A small image classifier, trained from scratch: depths [3, 6, 6].
Rows from block 12, named by matrix and row number. Each number is 128 + 32 x the weight over its row's rms, rounded and kept within 0 to 255. All counts start at 0. After the name is the row's rms in percent of the matrix's.
# v: window attention value (model.blocks.12.attn.v.weight, 128x256), inputs 128-191
v.5 128 [171 173 108  65 118  88 166 157 171  98 134  78 123 112  97 100 120 139 160 136 105 115 133 121 113 163 155 107 137  56 117 107 138 181 111 174 164 146 139 139 121 147 113 110  84 122  88 127 118 128 143 121 115  87 166 132  93 113 100 112  44 129  84 108]
v.6 110 [177 176 105  67 113  81 163 162 170  94 131  74 119 121  97  97 112 131 157 131 107 124 138 123 129 159 150 110 137  51 116  95 138 175 101 166 165 141 149 140 122 146 116 110  81 113  89 122 119 138 151 116 115  85 170 143  91 114 101 102  57 133  85 102]
v.7 122 [ 74  77 156 184 130 175  89  96  84 153 128 183 132 139 161 152 136 117 106 120 154 142 123 136 139  99 101 146 116 205 143 159 118  75 147  86  97 112 116 116 140 107 142 154 172 134 167 136 136 127 104 134 149 178  91 125 164 135 156 149 207 132 173 147]
v.8 122 [ 76  84 149 185 135 170  86  99  87 159 128 180 135 131 158 161 134 118  96 117 149 141 124 137 132  96 101 150 117 205 132 153 121  75 147  89  94 111 107 115 136 116 143 152 171 135 166 126 138 131 105 140 146 170  88 118 167 143 149 148 210 129 179 149]
v.9 108 [ 79  71 158 193 133 166  88  98  87 163 128 191 130 139 167 161 145 130  96 117 155 131 117 136 141  96 112 150 126 197 149 158 129  69 152  84  94 118 113 109 129  99 133 149 176 132 169 126 141 123 106 125 147 173  97 112 167 134 155 153 207 134 166 148]
v.10 125 [ 78  85 151 185 133 165  88 109  78 159 129 181 135 152 160 161 148 116  97 117 154 142 129 136 141  96 109 146 123 199 132 150 118  81 149  83 101 107 103 117 130 105 138 148 171 137 173 126 125 129 114 135 141 176  89 125 167 130 152 152 211 121 177 149]
v.11 120 [173 174  99  64 122  83 164 155 166  95 131  76 119 112  89  99 112 142 164 139 102 125 138 120 124 160 145 112 126  57 121 100 139 174 106 172 165 142 145 136 122 145 114 108  82 118  92 129 118 133 141 120 111  84 165 136  95 125 104 100  51 131  76 108]
v.12 120 [173 167 105  64 123  86 162 162 171 104 133  80 125 116  92  89 119 137 162 142 107 112 131 124 122 158 147 102 141  54 123 102 135 174 107 170 166 145 138 143 116 156 121 108  81 119  86 129 116 127 151 118 111  88 159 146  94 124  99 103  43 131  88 107]
v.13 121 [173 165 107  69 118  83 165 159 169 102 132  74 122 110  95  99 119 138 155 134 113 115 131 125 119 162 149 109 125  55 118 104 138 182 114 173 156 144 143 139 118 158 115 109  91 121  87 129 125 130 145 117 114  83 164 135  93 117 101 103  44 134  84 104]
v.14 115 [ 81  78 152 193 134 171  93  96  84 159 136 174 130 138 165 157 134 120 101 121 145 137 125 131 142  95 113 147 122 205 143 160 120  72 153  78  91 117 111 109 135 100 145 142 172 134 166 134 133 132 101 127 145 171  99 115 175 138 157 154 213 123 169 147]
v.15 122 [181 168 101  70 125  88 163 162 168  97 131  82 124 117  96  92 116 141 154 137 108 117 128 126 122 155 152 113 136  50 118 102 151 177 103 173 169 144 147 138 120 154 114 109  82 116  93 127 124 124 150 119 107  78 161 140  94 125  98 108  46 129  88 105]
v.16 121 [ 74  78 153 188 137 174  93  97  84 159 122 178 127 142 160 167 141 118 102 127 158 136 119 129 136  97 104 145 115 199 142 147 113  79 149  86  95 109 111 112 128 106 143 150 173 139 162 133 140 129 107 129 143 172  95 111 164 132 157 151 211 124 166 144]
v.17 107 [179 179 102  69 122  91 164 166 169 105 126  67 122 113  94  93 115 126 158 143 104 118 133 124 117 164 151 116 134  55 117 100 134 177 105 174 163 152 139 149 117 150 114 103  76 125  93 126 125 134 146 124 108  84 164 146  86 133  94  98  42 124  85 109]
v.18 126 [ 81  87 151 187 137 165  94  99  74 163 128 182 132 149 161 158 138 121  99 116 151 146 128 136 142  91  98 146 127 197 131 145 122  77 141  79  93 105 112 111 141 111 138 150 167 138 170 123 137 131 105 136 142 168  92 123 167 143 153 146 210 125 170 153]
v.19 123 [178 165 110  71 119  88 167 160 173  91 126  79 119 110  98  95 115 143 150 132 107 114 127 117 113 161 152 104 131  53 119  99 138 182 106 168 164 152 142 145 118 146 110 108  85 118  94 130 120 128 153 116 109  78 163 135  94 120 102 104  53 136  85 107]
v.20 119 [ 76  90 150 188 136 164  92 101  85 161 127 185 130 138 155 157 136 118 100 119 151 138 125 135 136  90  97 141 118 200 147 156 116  75 155  84  95 108 111 118 135 104 140 146 176 138 165 121 134 129 100 132 146 177  92 115 167 136 150 153 205 131 172 150]
v.21 124 [ 82  86 153 187 137 162  90  92  79 160 127 176 132 148 165 158 139 118 101 117 156 135 126 137 130  91 113 148 118 201 141 157 117  72 149  84 100 111 113 119 137 108 143 151 172 132 166 131 139 133 106 129 141 178  92 124 165 140 155 154 215 127 169 148]
v.22 078 [153 190 115  88 129 113 188 134 146 135 181  65 110 171 127 102 111  86 118 147  89 112 150 134 120  85 148 142 170 104  87 126 112 166 118 162 159 106 115 138  88 115 167 129  83 168  71 100 108  83 134 113 135 104 151 169 124 124 167 118 131 139 167 110]
v.23 118 [180 176 100  64 119  87 165 158 170  95 129  79 120 118  96  98 113 145 161 141 108 123 129 121 115 160 146 116 135  60 115 101 136 181 106 179 166 146 149 143 116 142 120 108  78 117  82 126 115 134 153 123 113  89 160 135  95 123  97 103  47 127  79 104]
v.24 116 [176 175 103  67 120  89 172 153 170  97 124  66 119 110  98  89 121 133 152 137 106 121 138 123 122 161 151 104 133  58 115 101 138 183 104 169 157 145 144 141 118 145 121 113  75 112  89 129 118 121 150 133 111  87 162 145  87 118  96 107  47 128  90 110]
v.25 120 [ 80  88 151 191 139 171  95  99  85 159 128 176 133 146 155 157 135 119 100 113 153 136 122 139 136  99 106 149 117 204 141 156 117  79 148  90  95 111 114 119 141 101 143 151 172 135 165 127 137 128 108 133 138 168  92 119 165 134 161 155 210 126 167 145]
v.26 113 [ 78  73 157 191 130 171  88  95  90 162 126 180 136 137 154 168 130 125 100 113 148 132 121 130 135  96 112 141 121 199 139 158 124  76 149  85  88 108 111 115 132 102 139 149 175 139 169 127 138 124 105 132 151 168  96 112 168 141 161 160 206 136 164 151]
v.27 117 [ 79  81 157 190 141 166  89  97  78 167 126 180 136 141 162 158 137 120 102 119 152 130 126 134 134  96 110 146 118 199 140 148 125  75 150  83  88 107 113 111 141 107 145 142 180 134 168 130 136 128 104 135 146 169  93 112 168 138 151 156 201 127 173 147]
v.28 112 [172 181 103  72 115  88 165 157 171  91 129  70 125 113  98  98 117 130 163 140 107 119 141 123 115 161 152 108 133  61 113 108 139 174 102 171 166 153 151 149 121 150 114 112  82 121  90 130 118 128 152 123 113  75 160 140  90 122  94  98  54 124  84 109]
v.29 070 [115 125 106 136 128 101 113  69 144 146 187 128 129  94 132  92  81 125  16 123 134  68  98 123 117 137 116  75 155 117 156 187 136 153  76 153 119 157 117 151  91 118  83 112 103 125  65 126  58 124 122 145  75 117 140  78 118 164 117 162 158 201 147 165]
v.30 116 [ 77  80 159 187 143 175  84  96  82 160 118 172 130 147 167 162 141 126  94 123 153 137 124 126 139  96 103 146 120 197 142 147 116  78 145  83  89 115 108 109 130 102 142 149 176 134 170 127 135 127 107 132 145 177  89 111 160 134 160 149 203 132 168 150]
v.31 125 [ 81  84 151 184 132 165  92  97  82 157 121 174 129 143 157 155 143 113  95 119 153 137 121 131 136  96 106 148 118 197 138 150 116  72 147  75  95 113 113 122 138 109 141 146 171 137 172 131 139 130 108 135 147 177  94 119 161 140 157 153 215 123 166 152]
v.32 086 [102  89  83 144 116 106 122 116 122 128  66 126 134 139 162 152 146 195 114 176 140 135 104 136  57  82 108 124 150 113 143 169 118 121 175 121 130 168 123 118 116 117 104 101 136 157 199 129 110 131  95 143 138 148 143 164 104 100  81 209 121 118  94  82]
v.33 104 [126 115 136 147 165 173 116 163 118 129 179 149 167 160 142 115 105 165 169 124 116 203  75 143 133  91 103 201 115 112 109  81 115 127 189 133  74 133 148  69 111 155 113 146 123 158 156 128  93 143 115 107 137  97  81 114 111  96 140  98  60 137 100 169]
v.34 082 [ 92  90  87 149 110 115 110 122 116 133  68 122 131 127 160 155 138 188 116 168 135 137 103 133  58  98 109 124 152 116 146 177 125 117 180 122 126 176 121 121 128 108 105 103 143 150 206 126 124 135  88 155 149 167 142 146 117 102  86 203 133 107 100  98]
v.35 082 [105 119  78 137  97  83 114 119 116 125  52 111 127 149 151 167 166 180 113 171 125 109 100 119  51 120 128 121 142 106 119 186 120 113 157 111 147 149 108 116 145 135  84 103  92 154 178 133 130 134  93 168 154 159 150 171 113  88  74 210 106  95  94  89]
v.36 081 [ 75  96  95 150  86 123 110 123  90 134  66 115 114 116 167 155 144 189 117 144 140 137 102 126  67 110 126 122 144 122 154 173 114 109 173 104 140 177 128 113 139 110 113 110 141 150 205 142 132 144  92 150 149 178 131 160 134 106  82 196 122 105 100  98]
v.37 074 [106  86 120  83 154 151 160 110 154 100 164 140  45  98 136 109 105 102 131 122  99 136  94 146 201 147  79 116 152 165 129 106 150  95 102 106  75 163 126 126  95 110 146 133  99 108  70 139  89 157 128 139 131 153  89  80 124 153 135 115 103 195 125 179]
v.38 073 [135 160 146 105 166 162 132 170 127 127 193 128 157 150 122  97 118 148 168 103 105 149  86 139 157 120 102 175 102 105 122  83 110 144 146 148  95 115 156  87 108 175  96 133  86 138  99 131 106 136 121 123 132  96  93 138  93  93 156  58  69 158 117 179]
v.39 094 [138 159  86  84 117  81 192 121 128 111 117  67  65 123 101 128 158  84 102 148 132  59 146 126 130 174 108  63 139 123  96 139 134 135  41 124 172 139 118 170 132 139 137 109  61 108  82 131 156 132 155 154 127 110 189 160 100 148 131 129 139 136 141 116]
v.40 080 [117 101  81 150 131  86 120 143 119 145  44 112 142 127 179 156 144 179 108 156 143 111 122 128  34 115 115 106 146 124 115 182 122 106 153 122 164 153 112 125 133 112  97 111 119 151 218 135 145 130  96 144 153 168 173 162 124  89  87 217 129 106  99  82]
v.41 078 [144 151 174 100 138 151 136 117 150 106 199 137 121 126 112 113 121  73 130 120 114 134 143 147 223 162 136 134 120 139 138  79 139 137 105 144  81 107 115 122 111 140 166 143 136 121  48 118 121 109 161 104 103 101  82  88 132 149 163  53 136 156 146 188]
v.42 088 [112  87  73 134 111  89 127 125 121 127  52 101 134 149 172 155 150 198  90 179 143 125 116 131  21 107  92 122 154 131 133 190 124 118 156 125 137 151  92 126 113 110  95  97 115 157 194 118 131 127  88 136 141 152 148 162 114  90  90 240 111 106 102  89]
v.43 092 [ 96  97  68 148  98  89 125 126 117 137  54  95 136 149 154 155 151 186 100 168 131 116  98 123  35 125  94 122 152 127 136 188 126 127 154 125 141 151  99 130 121 125  94  95 107 159 194 130 127 139  88 137 138 144 153 164 115  87  83 228 113 109  91  95]
v.44 084 [175 168 168 121 144 140 133 118 153 122 185 144 125 119 108 111 117  71 137 106 118 124 160 140 197 165 147 131 115 149 115  95 151 131  94 148 115  86 115 141 120 130 166 144 131 115  57 120 143 116 166 112 106  93 112  85 143 165 170  70 147 153 147 166]
v.45 084 [164 135 167 122 165 153 148 127 148 107 161 161 138 136 117 112 106  74 125  88 129 127 162 139 177 157 147 128 113 159 143 108 158 150 102 142 111 112 106 151 117 113 156 130 157 122  74 116 152 110 148  74  92  78 114  76 142 152 168  91 170 153 159 167]
v.46 096 [143 120 139  91 115 151 153 108 180 111 192 130  54  88 107 126  88  64 133 114 109 114 146 141 214 158 144 112 163 165 148  90 154 114  81 125 119 138 137 123 126 108 174 145 127 101  75 141 104 128 158 123 118 138 100  79 154 182 133  78 153 174 148 167]
v.47 079 [141 154 185 111 138 152 136 136 144 115 196 142 111 138 101 108 116  69 125 108 128 130 156 136 215 147 138 146 113 132 136  81 129 136  86 145 105  98 131 129 115 125 156 148 139  98  43 118 128 132 167 103 100  93 108  81 141 162 162  52 135 146 149 181]
v.48 090 [105  89  77 149 117  89 114 130 116 133  62 112 141 156 165 142 143 196 109 176 140 125  95 135  35 113  93 124 150 112 141 182 115 126 156 118 139 146 102 129 115 109  92  96 127 166 192 116 121 122  79 134 133 144 162 161 116  96  76 223 114 113  95  88]
v.49 094 [ 95  99  91 151 136 107 126 145 113 137  64 113 137 151 151 149 141 201 137 195 119 124 102 121  55 134  87 150 142 115 127 165 114 106 157 107 117 165 111 117 102 138  91  97 137 161 171 144 124 141 105 147 147 143 138 122 107  89 107 195 101 115  98 120]
v.50 092 [131 134 121 104  86  80 141  81 143 122  97 103  98  98 112 130 143  92  88 139 134  62 186  99 116 162 160  69 141 141 139 169 127 142  64 118 187 119 115 195 155  98 154 100 134  94 100 131 148 100 148 144 122 157 186 141 142 163  96 146 176 104 153  75]
v.51 078 [112  97  79 152 111  89 108 122 121 144  53 108 123 141 162 149 126 173 109 151 139 122 114 127  34 110 121 117 152 119 121 185 122 117 156 115 159 169 113 126 140 100  98 108 136 161 208 135 141 128  91 150 145 167 162 158 119  95  85 236 137 118 104  83]
v.52 100 [125 143 114 123  87  81 144  90 128 139  82 100 100  95 110 142 150  92  91 132 154  55 174 106 118 161 149  59 138 134 143 175 139 134  56 122 176 119 107 189 150 102 141 102 124 105  95 124 155 117 145 148 116 155 186 142 137 156 114 169 184 107 150  80]
v.53 110 [150 129 133 119 129 138 147 111 144 126 143 136  55  69 114 142 138  55  85 101 139 103 158 141 167 155 158  95 144 156 146 146 159 112  68 132 163 131 130 152 139  79 146 124 119  89 106 149 128 141 130 103 106 141 118  90 174 170 134 128 196 156 150 146]
v.54 075 [122 140  67 131 115  60 123 129 122 118  52  96 135 140 125 164 163 166 104 158 128  87 120 127  45 151 134 115 134 120 115 194 141 128 133 131 185 136 110 136 132 142 109  89  80 151 170 137 142 128 125 170 143 180 161 162  98 111  79 209 117  91 107  83]
v.55 086 [ 74 105  87 131 102 122 116 136 113 126  72  94 128 136 142 141 161 190 135 152 138 136  94 102  67  99 112 120 143  97 129 152 107 111 164 107 153 155 139 113 136 129  97 113 112 130 190 146 115 148  85 162 164 178 138 175 102  94  84 180  90 101  98  94]
v.56 083 [161 173 156  96 148 138 141 142 145 118 199 122 132 121  89  90 126  74 133  93 122 128 152 130 201 165 142 121  97 121 114  78 129 147  87 133 119  85 140 140 132 157 139 158 104  99  40 124 125 122 177 113 124  96 113  95 128 142 170  42 112 132 160 166]
v.57 078 [171 106 187 159 204 173 113 123 122 153 165 176 141 115 127 128 110 115 128  98 136 142 145 166 184 145 136 168 135 167 137  73 144 140 128 132  55 124 121 136  87 108 144 165 182 130  96 121 143 118 140  74 139  71  82  81 145 151 173  90 171 150 138 179]
v.58 090 [133  68 131 138 144 159 133 147 127 118 108 143 120 140 141 138 136 188 155 164  99 186  77 150 104  95 104 161 161 116 147 101 110 121 183 122  97 159 134  68  97 126 135 133 152 184 183 140 104 142  85 134 129 120 106 148 123 118 124 165  90 134 104 170]
v.59 092 [121 114 137 144 173 161 122 181 116 141 150 149 161 161 147 123 126 173 159 121 130 188  72 146 135 103 109 193 114 117 123  86 117 117 190 134  73 144 143  65 106 149 105 146 128 149 157 131 108 148 107 103 135 105  71 110 116  85 149  94  68 146 103 172]
v.60 095 [ 98  96  76 139 117  87 136 132 122 124  65 106 141 156 162 147 134 193 100 179 122 125 100 126  38 123  98 128 157 117 127 194 128 120 166 131 131 152  86 130 108 115  91  87 114 176 184 122 126 127  93 128 137 143 159 158 107  92  90 229 107 121  93  96]
v.61 087 [ 97  81  83 149 108 104 110 123 112 146  54 109 132 139 168 152 139 187 117 169 147 131 101 142  45 102 107 132 148 120 140 169 122 115 162 128 140 156 116 122 119 106  92  93 144 158 201 132 118 125  82 141 143 159 149 159 113  91  84 214 118 109  98  99]
v.62 083 [148 148 199 115 151 175 133 119 135 128 199 160 119 108  95  96 103  80 159 102 132 147 148 132 215 123 137 137 106 146 136  57 125 137 106 139 102 111 151 118 129 131 161 173 161  98  55 124 127 114 159 109  99  99  95 100 146 163 170  48 135 153 157 174]
v.63 095 [116 119 160 165 145 165  78 145 130 114 130 180 204 142 151 134 114 179 154 149 120 181 101 118 117  90 132 199 112 113 164 129 118 123 217 125  94 117 128  82 121 145 108 150 181 164 165 118 112 125  96 125 125 131  89 129 133  87 120 120 110 112 105 140]
v.64 108 [143 144  97 134  97 111 161 104 138  94 174 130 184 170 103 112 100  83  89 137 108 100 164 108 116 104 119 138  73 144  90 179  94 135 143 129 170  81  98 159 129 137 186 116 117 125 170 108 118 108 164 121  90 109 128 131 151 180 151 176 193 116 167 119]
v.65 111 [137 144 109 132 111 116 149 106 134  94 164 132 187 168 102 109 104  88  96 134 117  93 161 111 113 101 118 142  76 140  91 172  88 133 130 137 167  85  95 152 121 134 181 113 118 132 172  99 122  98 169 112  96 107 135 122 156 182 151 177 189 127 171 113]
v.66 099 [150  76  88 146 145  98 143 124 149  97 172 119 139 152 137 118  72 112 109 118  91 125 147 148 122 118 108 176  91 134  94 126 124 147 145 145 144  92 102 166 115  82 161 115 160 159 112  97 131  80 163 110  73  96 128  92 209 121 171 177 164 117 140 108]
v.67 112 [112 104 157 120 158 137 103 155 120 162  87 122  74  81 150 138 159 175 164 127 145 156 100 141 137 150 128 126 182 109 174  78 162 123 116 131  84 177 156 106 115 114  75 140 138 123  83 152 133 141  94 133 158 149 130 129 111  76 112  80  61 147  85 144]
v.68 113 [138 149 106 139 103 113 148 102 132 101 166 128 179 173 117 114 101  90  86 132 116  99 163 116 119 109 128 132  77 150  88 169  86 134 137 130 173  83  99 158 126 134 180 113 126 127 169  95 111 107 170 117  88 120 128 132 148 182 154 177 201 119 177 109]
v.69 114 [141 159 103 133 105 119 143 102 134  91 164 125 178 176 103 123 108  82  97 136 114  92 161 115 122 102 126 123  77 152  86 174  90 131 137 133 167  87  99 159 140 130 180 119 118 129 177 107 112 105 169 125  99 115 125 133 146 177 154 171 198 112 179 115]
v.70 114 [134 155 109 138 110 113 155 109 136  99 166 132 181 167 103 110 101  80  93 132 118  99 170 111 118 110 119 130  79 150  92 173 100 127 143 127 182  74  94 157 133 139 184 117 117 125 171 107 117 108 173 123  98 113 128 129 145 175 147 163 193 107 184 114]
v.71 115 [139 154 101 137 109 111 149 108 137  98 163 134 173 173  98 116 104  84  91 136 122  96 157 104 122 109 119 131  75 154  88 172  88 137 134 137 170  86  88 161 118 132 178 118 119 132 164 102 119 102 166 111  89 110 131 129 151 176 160 173 198 111 178 109]
v.72 113 [115 111 144 120 151 148 108 155 122 156  92 126  78  79 150 134 156 173 161 114 144 161  93 145 137 156 131 131 179 114 169  84 164 126 123 130  82 175 163  99 122 122  74 139 141 123  80 153 145 152  93 139 157 146 129 122 111  76 106  87  59 141  80 142]
v.73 083 [133 168 165 109  85 170 113 103 121 164 126 131  75  78 146 127 136 171 136 101 106 144  78 113 130 130 156 113 171  80 151 119 132 124 129 127 137 159 156  81 123 149 113 146 124 139  91 161  73 170 129 184 170 145 124 105  81 107  99  87  80 170 115 161]
v.74 114 [132 161 109 136 106 115 145 103 132 102 163 128 175 177 107 116 108  75  88 137 110  97 157 110 120 107 131 129  75 151  79 181  86 127 135 123 173  86  99 160 135 139 180 122 120 125 173 107 118 114 169 126  95 110 120 132 142 180 151 175 205 111 178 109]
v.75 101 [ 90 180 162 112 106 158 107 150 119 153 100 140 133 108 127 137 179 163 147 138 148 136 113 115 128 145 158  88 165 108 161 128 128 111 144 103 109 161 157  95 131 171  92 139 111 101 161 147 118 174  93 148 177 170 135 139  38 138  89  92  98 123 110 153]
v.76 111 [120 101 146 122 149 132 106 147 121 165  95 130  78  84 152 148 152 179 164 118 140 153  94 149 133 152 136 133 178 111 163  83 165 126 119 131  93 179 149 101 119 126  77 140 135 132  84 154 142 150  89 132 161 143 127 127 110  70 107  78  58 142  83 142]
v.77 084 [112  73  84 145 155  96 146 153 124 101 134 127 195 193 128 134 112 105 111 138 138 119 171 136 106 123  97 150  87 162 114 149 121 135 134 134 112 103  89 160 101  95 143  93 144 132 146  83 168  69 137  80  89 112 140 141 175 144 169 195 185 108 159 104]
v.78 101 [108 126 154 115 153 135  99 149 104 177  72 119  80  97 159 143 175 172 166 122 146 145  87 133 135 148 135 112 182 105 163  91 155 124 130 121  87 180 156 118 126 127  71 139 136 119  98 152 134 151 102 141 171 152 131 140  90  84  91  68  62 141  96 141]
v.79 111 [114 119 152 114 146 141  92 156 109 162  79 125  76  97 151 149 165 158 172 125 142 159  93 136 139 157 145 118 183 113 164  83 147 125 115 119  87 175 166  98 138 134  80 145 135 128  88 159 131 163  84 141 172 155 125 133  89  76  97  78  65 129  88 132]
v.80 112 [137 156 105 126 104 113 154 109 138  95 168 129 183 170 104 113 100  89  87 135 110  94 165 115 114 110 121 131  69 150  80 177  93 128 139 136 165  82 100 155 131 136 185 114 117 132 166 102 119 101 167 115  99 109 125 127 154 176 151 172 196 112 167 115]
v.81 114 [119 118 154 126 142 140  99 151 107 161  87 127  72  91 152 144 162 171 167 120 139 165  86 140 131 146 139 120 181 112 168  82 155 123 127 117  90 167 169  96 138 122  81 136 132 126  89 153 130 160  92 139 156 151 126 134 103  81  98  67  65 135  86 152]
v.82 101 [106 196 149 100 102 149 104 141 128 133 108 127 123 108 108 131 158 152 145 140 135 140 110 101 123 152 153  97 155  95 160 122 142 113 137 117 113 160 156  79 154 177  99 132 112 115 146 151  95 164 102 160 175 140 135 134  45 134  75  91  91 125 101 146]
v.83 113 [117 104 151 114 152 134 105 150 122 154  93 125  73  86 143 145 154 173 167 116 144 158  95 151 142 147 136 129 185 107 170  82 166 122 116 122  75 176 157 101 120 114  71 135 138 129  89 149 136 147  86 140 163 145 137 121 103  80 108  82  59 146  86 136]
v.84 114 [130 162 102 132 103 119 147 113 133  93 162 133 181 171 106 115 105  76  94 139 121 102 154 109 117 109 131 133  79 152  83 175  86 122 142 120 174  89 103 151 122 138 186 119 110 127 172 101 115 111 167 126  97 121 130 139 148 182 144 167 207 106 182 115]
v.85 114 [116 100 149 115 153 135 102 147 118 162  91 128  72  85 146 137 144 172 164 125 138 155  97 152 132 149 127 128 178 113 168  86 168 133 111 128  87 170 159 103 120 116  67 133 126 126  88 148 144 143  83 135 154 141 131 129 110  79 104  82  51 149  78 139]
v.86 114 [115 103 152 124 153 146 103 147 122 160  92 127  76  82 148 142 153 165 163 118 145 162  95 146 143 152 136 128 182 105 172  79 169 123 124 123  84 173 159 102 130 112  80 138 130 128  91 153 143 149  87 136 159 141 127 120  99  75 110  81  61 141  86 151]
v.87 104 [149  79  67 156 158  94 151 125 154 114 157 116 154 149 126 112  90  97 116 123 116 130 160 145 126 125  95 148  93 158 107 145 137 147 124 142 123 112  89 174 104  86 145 112 151 141 117  99 156  78 160  95  70 103 136 123 197 120 180 172 173 127 148 104]
v.88 084 [118 174 139 119 103 135 109 121 134 184  99 116  97 114 132 101 135 179 112 105 137 145  93  88  97 135 130  88 211  97 146 150 138 161  97 137 131 188 127 113  82 133 104 126 130 117 109 165  99 147 138 162 157 140 139  85  71 121 121 147  91 166 144 140]
v.89 113 [119 102 150 117 152 148 116 143 126 155  98 123  84  78 160 139 150 182 156 118 143 163  99 148 134 153 133 123 179  98 173  87 167 130 115 128  91 171 156 103 123 116  75 135 139 135  85 149 132 147  92 137 160 143 132 122 113  83 107  95  55 148  74 143]
v.90 115 [115 100 150 122 157 135 113 153 122 158  95 126  76  77 156 141 151 176 167 115 146 159  94 143 140 151 131 124 184 102 165  81 158 120 122 122  82 169 157 105 122 122  74 133 131 126  80 150 137 145  83 137 162 141 133 119 118  84 106  77  56 141  71 145]
v.91 113 [136 146 108 142 107 112 154 107 146  92 161 128 173 165 103 117 102  86  87 134 110  92 166 119 113 100 117 137  80 145  87 175  92 139 135 138 165  85  99 160 116 120 183 117 127 125 163 102 122  97 169 115  88 108 122 133 151 175 161 170 191 117 178 108]
v.92 111 [122  98 148 119 150 148 105 154 126 161  84 123  76  79 155 142 149 174 159 119 137 160  93 149 142 144 131 120 184 108 176  87 167 127 116 123  88 179 158 103 123 112  81 141 139 125  87 146 134 149  86 145 157 140 129 129 107  83 116  81  64 149  79 141]
v.93 114 [136 160 110 136 104 110 151 101 125 104 162 129 166 175 106 123 111  83  91 134 113  93 162 106 121 106 132 130  82 158  89 174  89 132 147 123 177  83 104 155 136 136 184 122 115 128 168 111 117 111 163 115  98 115 117 131 143 177 146 167 197 108 177 105]
v.94 111 [143 152 101 140 107 120 151 106 135  94 165 130 182 173 106 116  99  91  88 135 116  85 162 113 122 112 121 128  76 150  89 175  92 126 142 129 167  89  94 156 124 128 184 110 121 129 166 100 115 104 171 115  91 113 125 123 149 175 155 177 194 116 171 116]
v.95 113 [138 161 107 133 105 117 145 108 131 105 166 129 177 175 102 112 108  89  99 138 112  97 162 102 121 108 126 136  79 151  87 176  86 124 139 125 167  79 104 149 133 142 184 119 118 130 172 107 119 114 167 118  97 104 121 133 151 176 148 173 197 107 178 109]
v.96 075 [137 163 138 107  95 140 152 146 176 100 124 120 100 128 143  74 115 169 113  70 104 132 128  90 101 121 155 135 103  93 147 108  93 136 119 156 105 124 108 127  77 103 169 149 131 145  12 131 132  94 152  90  93  99 110 139 169 119 161  90  53 142 131 123]
v.97 095 [125 122  60 114 118 120 140 103 125 104 182 108 193 168 101 115  86 145 153 182 107 149 114 141  93  99  83 129 101 130  51 150 105 148 150 150 157 121  87 129 182 154  93  67  95 149 214  91  98 107 129 182  97 124 170 141  89 129  84 202 183 138 119 125]
v.98 078 [131 152 165 110 102 162 120 143 174 105 125 129  90 116 165 108 106 135 148  90 118 144 123  90 114 142 169 132 121 106 151 115 121 110 122 133  97 142 125 116  91  97 151 150 141 119   5 153 136 122 130 132 129 108  89 107 149 112 151  70  36 144 118 156]
v.99 098 [102 104  85  92  72 131 146  97 157  70 196  96 130 177 140 115  67 182 152 117  79 143  90 165 112  68 111 126 114 108  35 133 103 154 144 139 121 124  86 124 149 136 139 120 113 156 152  73  71 127 110 165  97 127 140 120 114 132  98 191 148 173 128 152]
v.100 090 [136 147 202 148 160 131 123 142 132 160  82 155  86  96 153 145 166 120 105  76 153 105 155 100 164 154 156 131 146 132 211 122 146 116 100 113  92 121 148 148  64 108 166 170 173 109  43 161 177 138 151  83 152 136 105  96 163 137 185  66  81  96 158 120]
v.101 081 [137 146 150  88  93 148 148 136 162 112 120 140  72  99 139  95  88 139 136 106 110 145 109  93 119 111 148 123 132  95 147 102 120 103  89 131 106 169 136 126  98 101 168 147 111 127  25 116 145 123 131 128  99 113  83 117 148 103 152  85  37 154 135 161]
v.102 077 [122 115  93 152 170 110 100  95  83 162 132 133 172 133 102 172 145 113 140 157 140 106 141 164 143 113 106 127 126 150  98 151 136 131 141 119 153 118 130 135 162 151  92 112 122 134 248 129 127 147 116 135 144 150 171 154 110 143 101 168 229 116 132 103]
v.103 077 [117  92 130 176 161  97  92 115  83 140 119 104 135 141 122 156 178 107 122 136 137  89 142 179 152 145 126 125 139 168 135 121 170 132 144 117 149 104 134 139 133 130 102 116 145 110 233 137 142 148 145  98 161 157 150 135 110 172 124 151 217 106 137 102]
v.104 084 [123 123  80 141 146 101 110 109  92 141 150 118 181 158 112 164 126 127 142 167 127 123 135 145 122 110 101 147 113 134  70 166 118 149 161 125 152 111 111 129 174 168  89  99 132 141 236 114 106 112 122 163 128 145 165 148 108 138  89 182 217 115 117 112]
v.105 076 [139 172 139 113 103 148 165 146 179  98 117 133 103 122 153  82 110 162 112  99 122 133 128  89 108 140 148 133 111  97 158 109  94 123 122 145 118 129 122 119  81 100 165 144 129 131  10 131 135 107 126  99 120 114  97 129 166 111 162  93  41 137 121 133]
v.106 078 [149 194 118 122  99  68 126 136 122 142  52  98  92 143 108 121 204  97  89 140 139  77 187 138 161 169 134 103 136 148 164 162 130 122 128 146 158  60 122 162 125 132 155 123 137 129  59 126 158  91 160 119 125 114 172 165 138 179 154  79 141  96 198  55]
v.107 080 [125 150  87 123 109 135 109 187 135  71 192  85 126 181 185 147 139 203 139  73 135  99 111 153 100 174  97 125 106 130  59 100  65 157 140 139 140  78  95 135  82 105  88 138 140 121 130 135 101  94 135 110 127 126 157 149 146 156 144 157 132 125 106 153]
v.108 080 [137 172 162  86  93 135 162 130 173 122 115 131  98 111 143  77  92 147 122 109 117 156  99  84 103 119 131 119 118 105 154 107 111 130  91 148 102 168 128 126 109 117 162 132 106 133  16 125 125 109 135 124 102 116  93 115 147 106 154  99  39 151 120 154]
v.109 095 [119 123  99 156 149  98 127 112 108 125 151 100 158 144  96 142 154 135 134 140 133  91 140 139 130 126  95 109 127 152  90 156 113 140 162 136 157  80  95 130 142 140  93 105 130 123 219 113 107 118 140 135 127 138 178 165 115 156 115 176 218 111 161  94]
v.110 078 [111 105  96 176 179 107  90 129  92 144 137 125 165 145 121 182 159 101 139 149 142 103 152 182 144 129 114 134 127 148 109 134 146 116 157 115 152 110 116 134 163 144  89 104 148 128 247 141 129 144 124 139 165 152 161 135  97 156 117 169 225 100 129 110]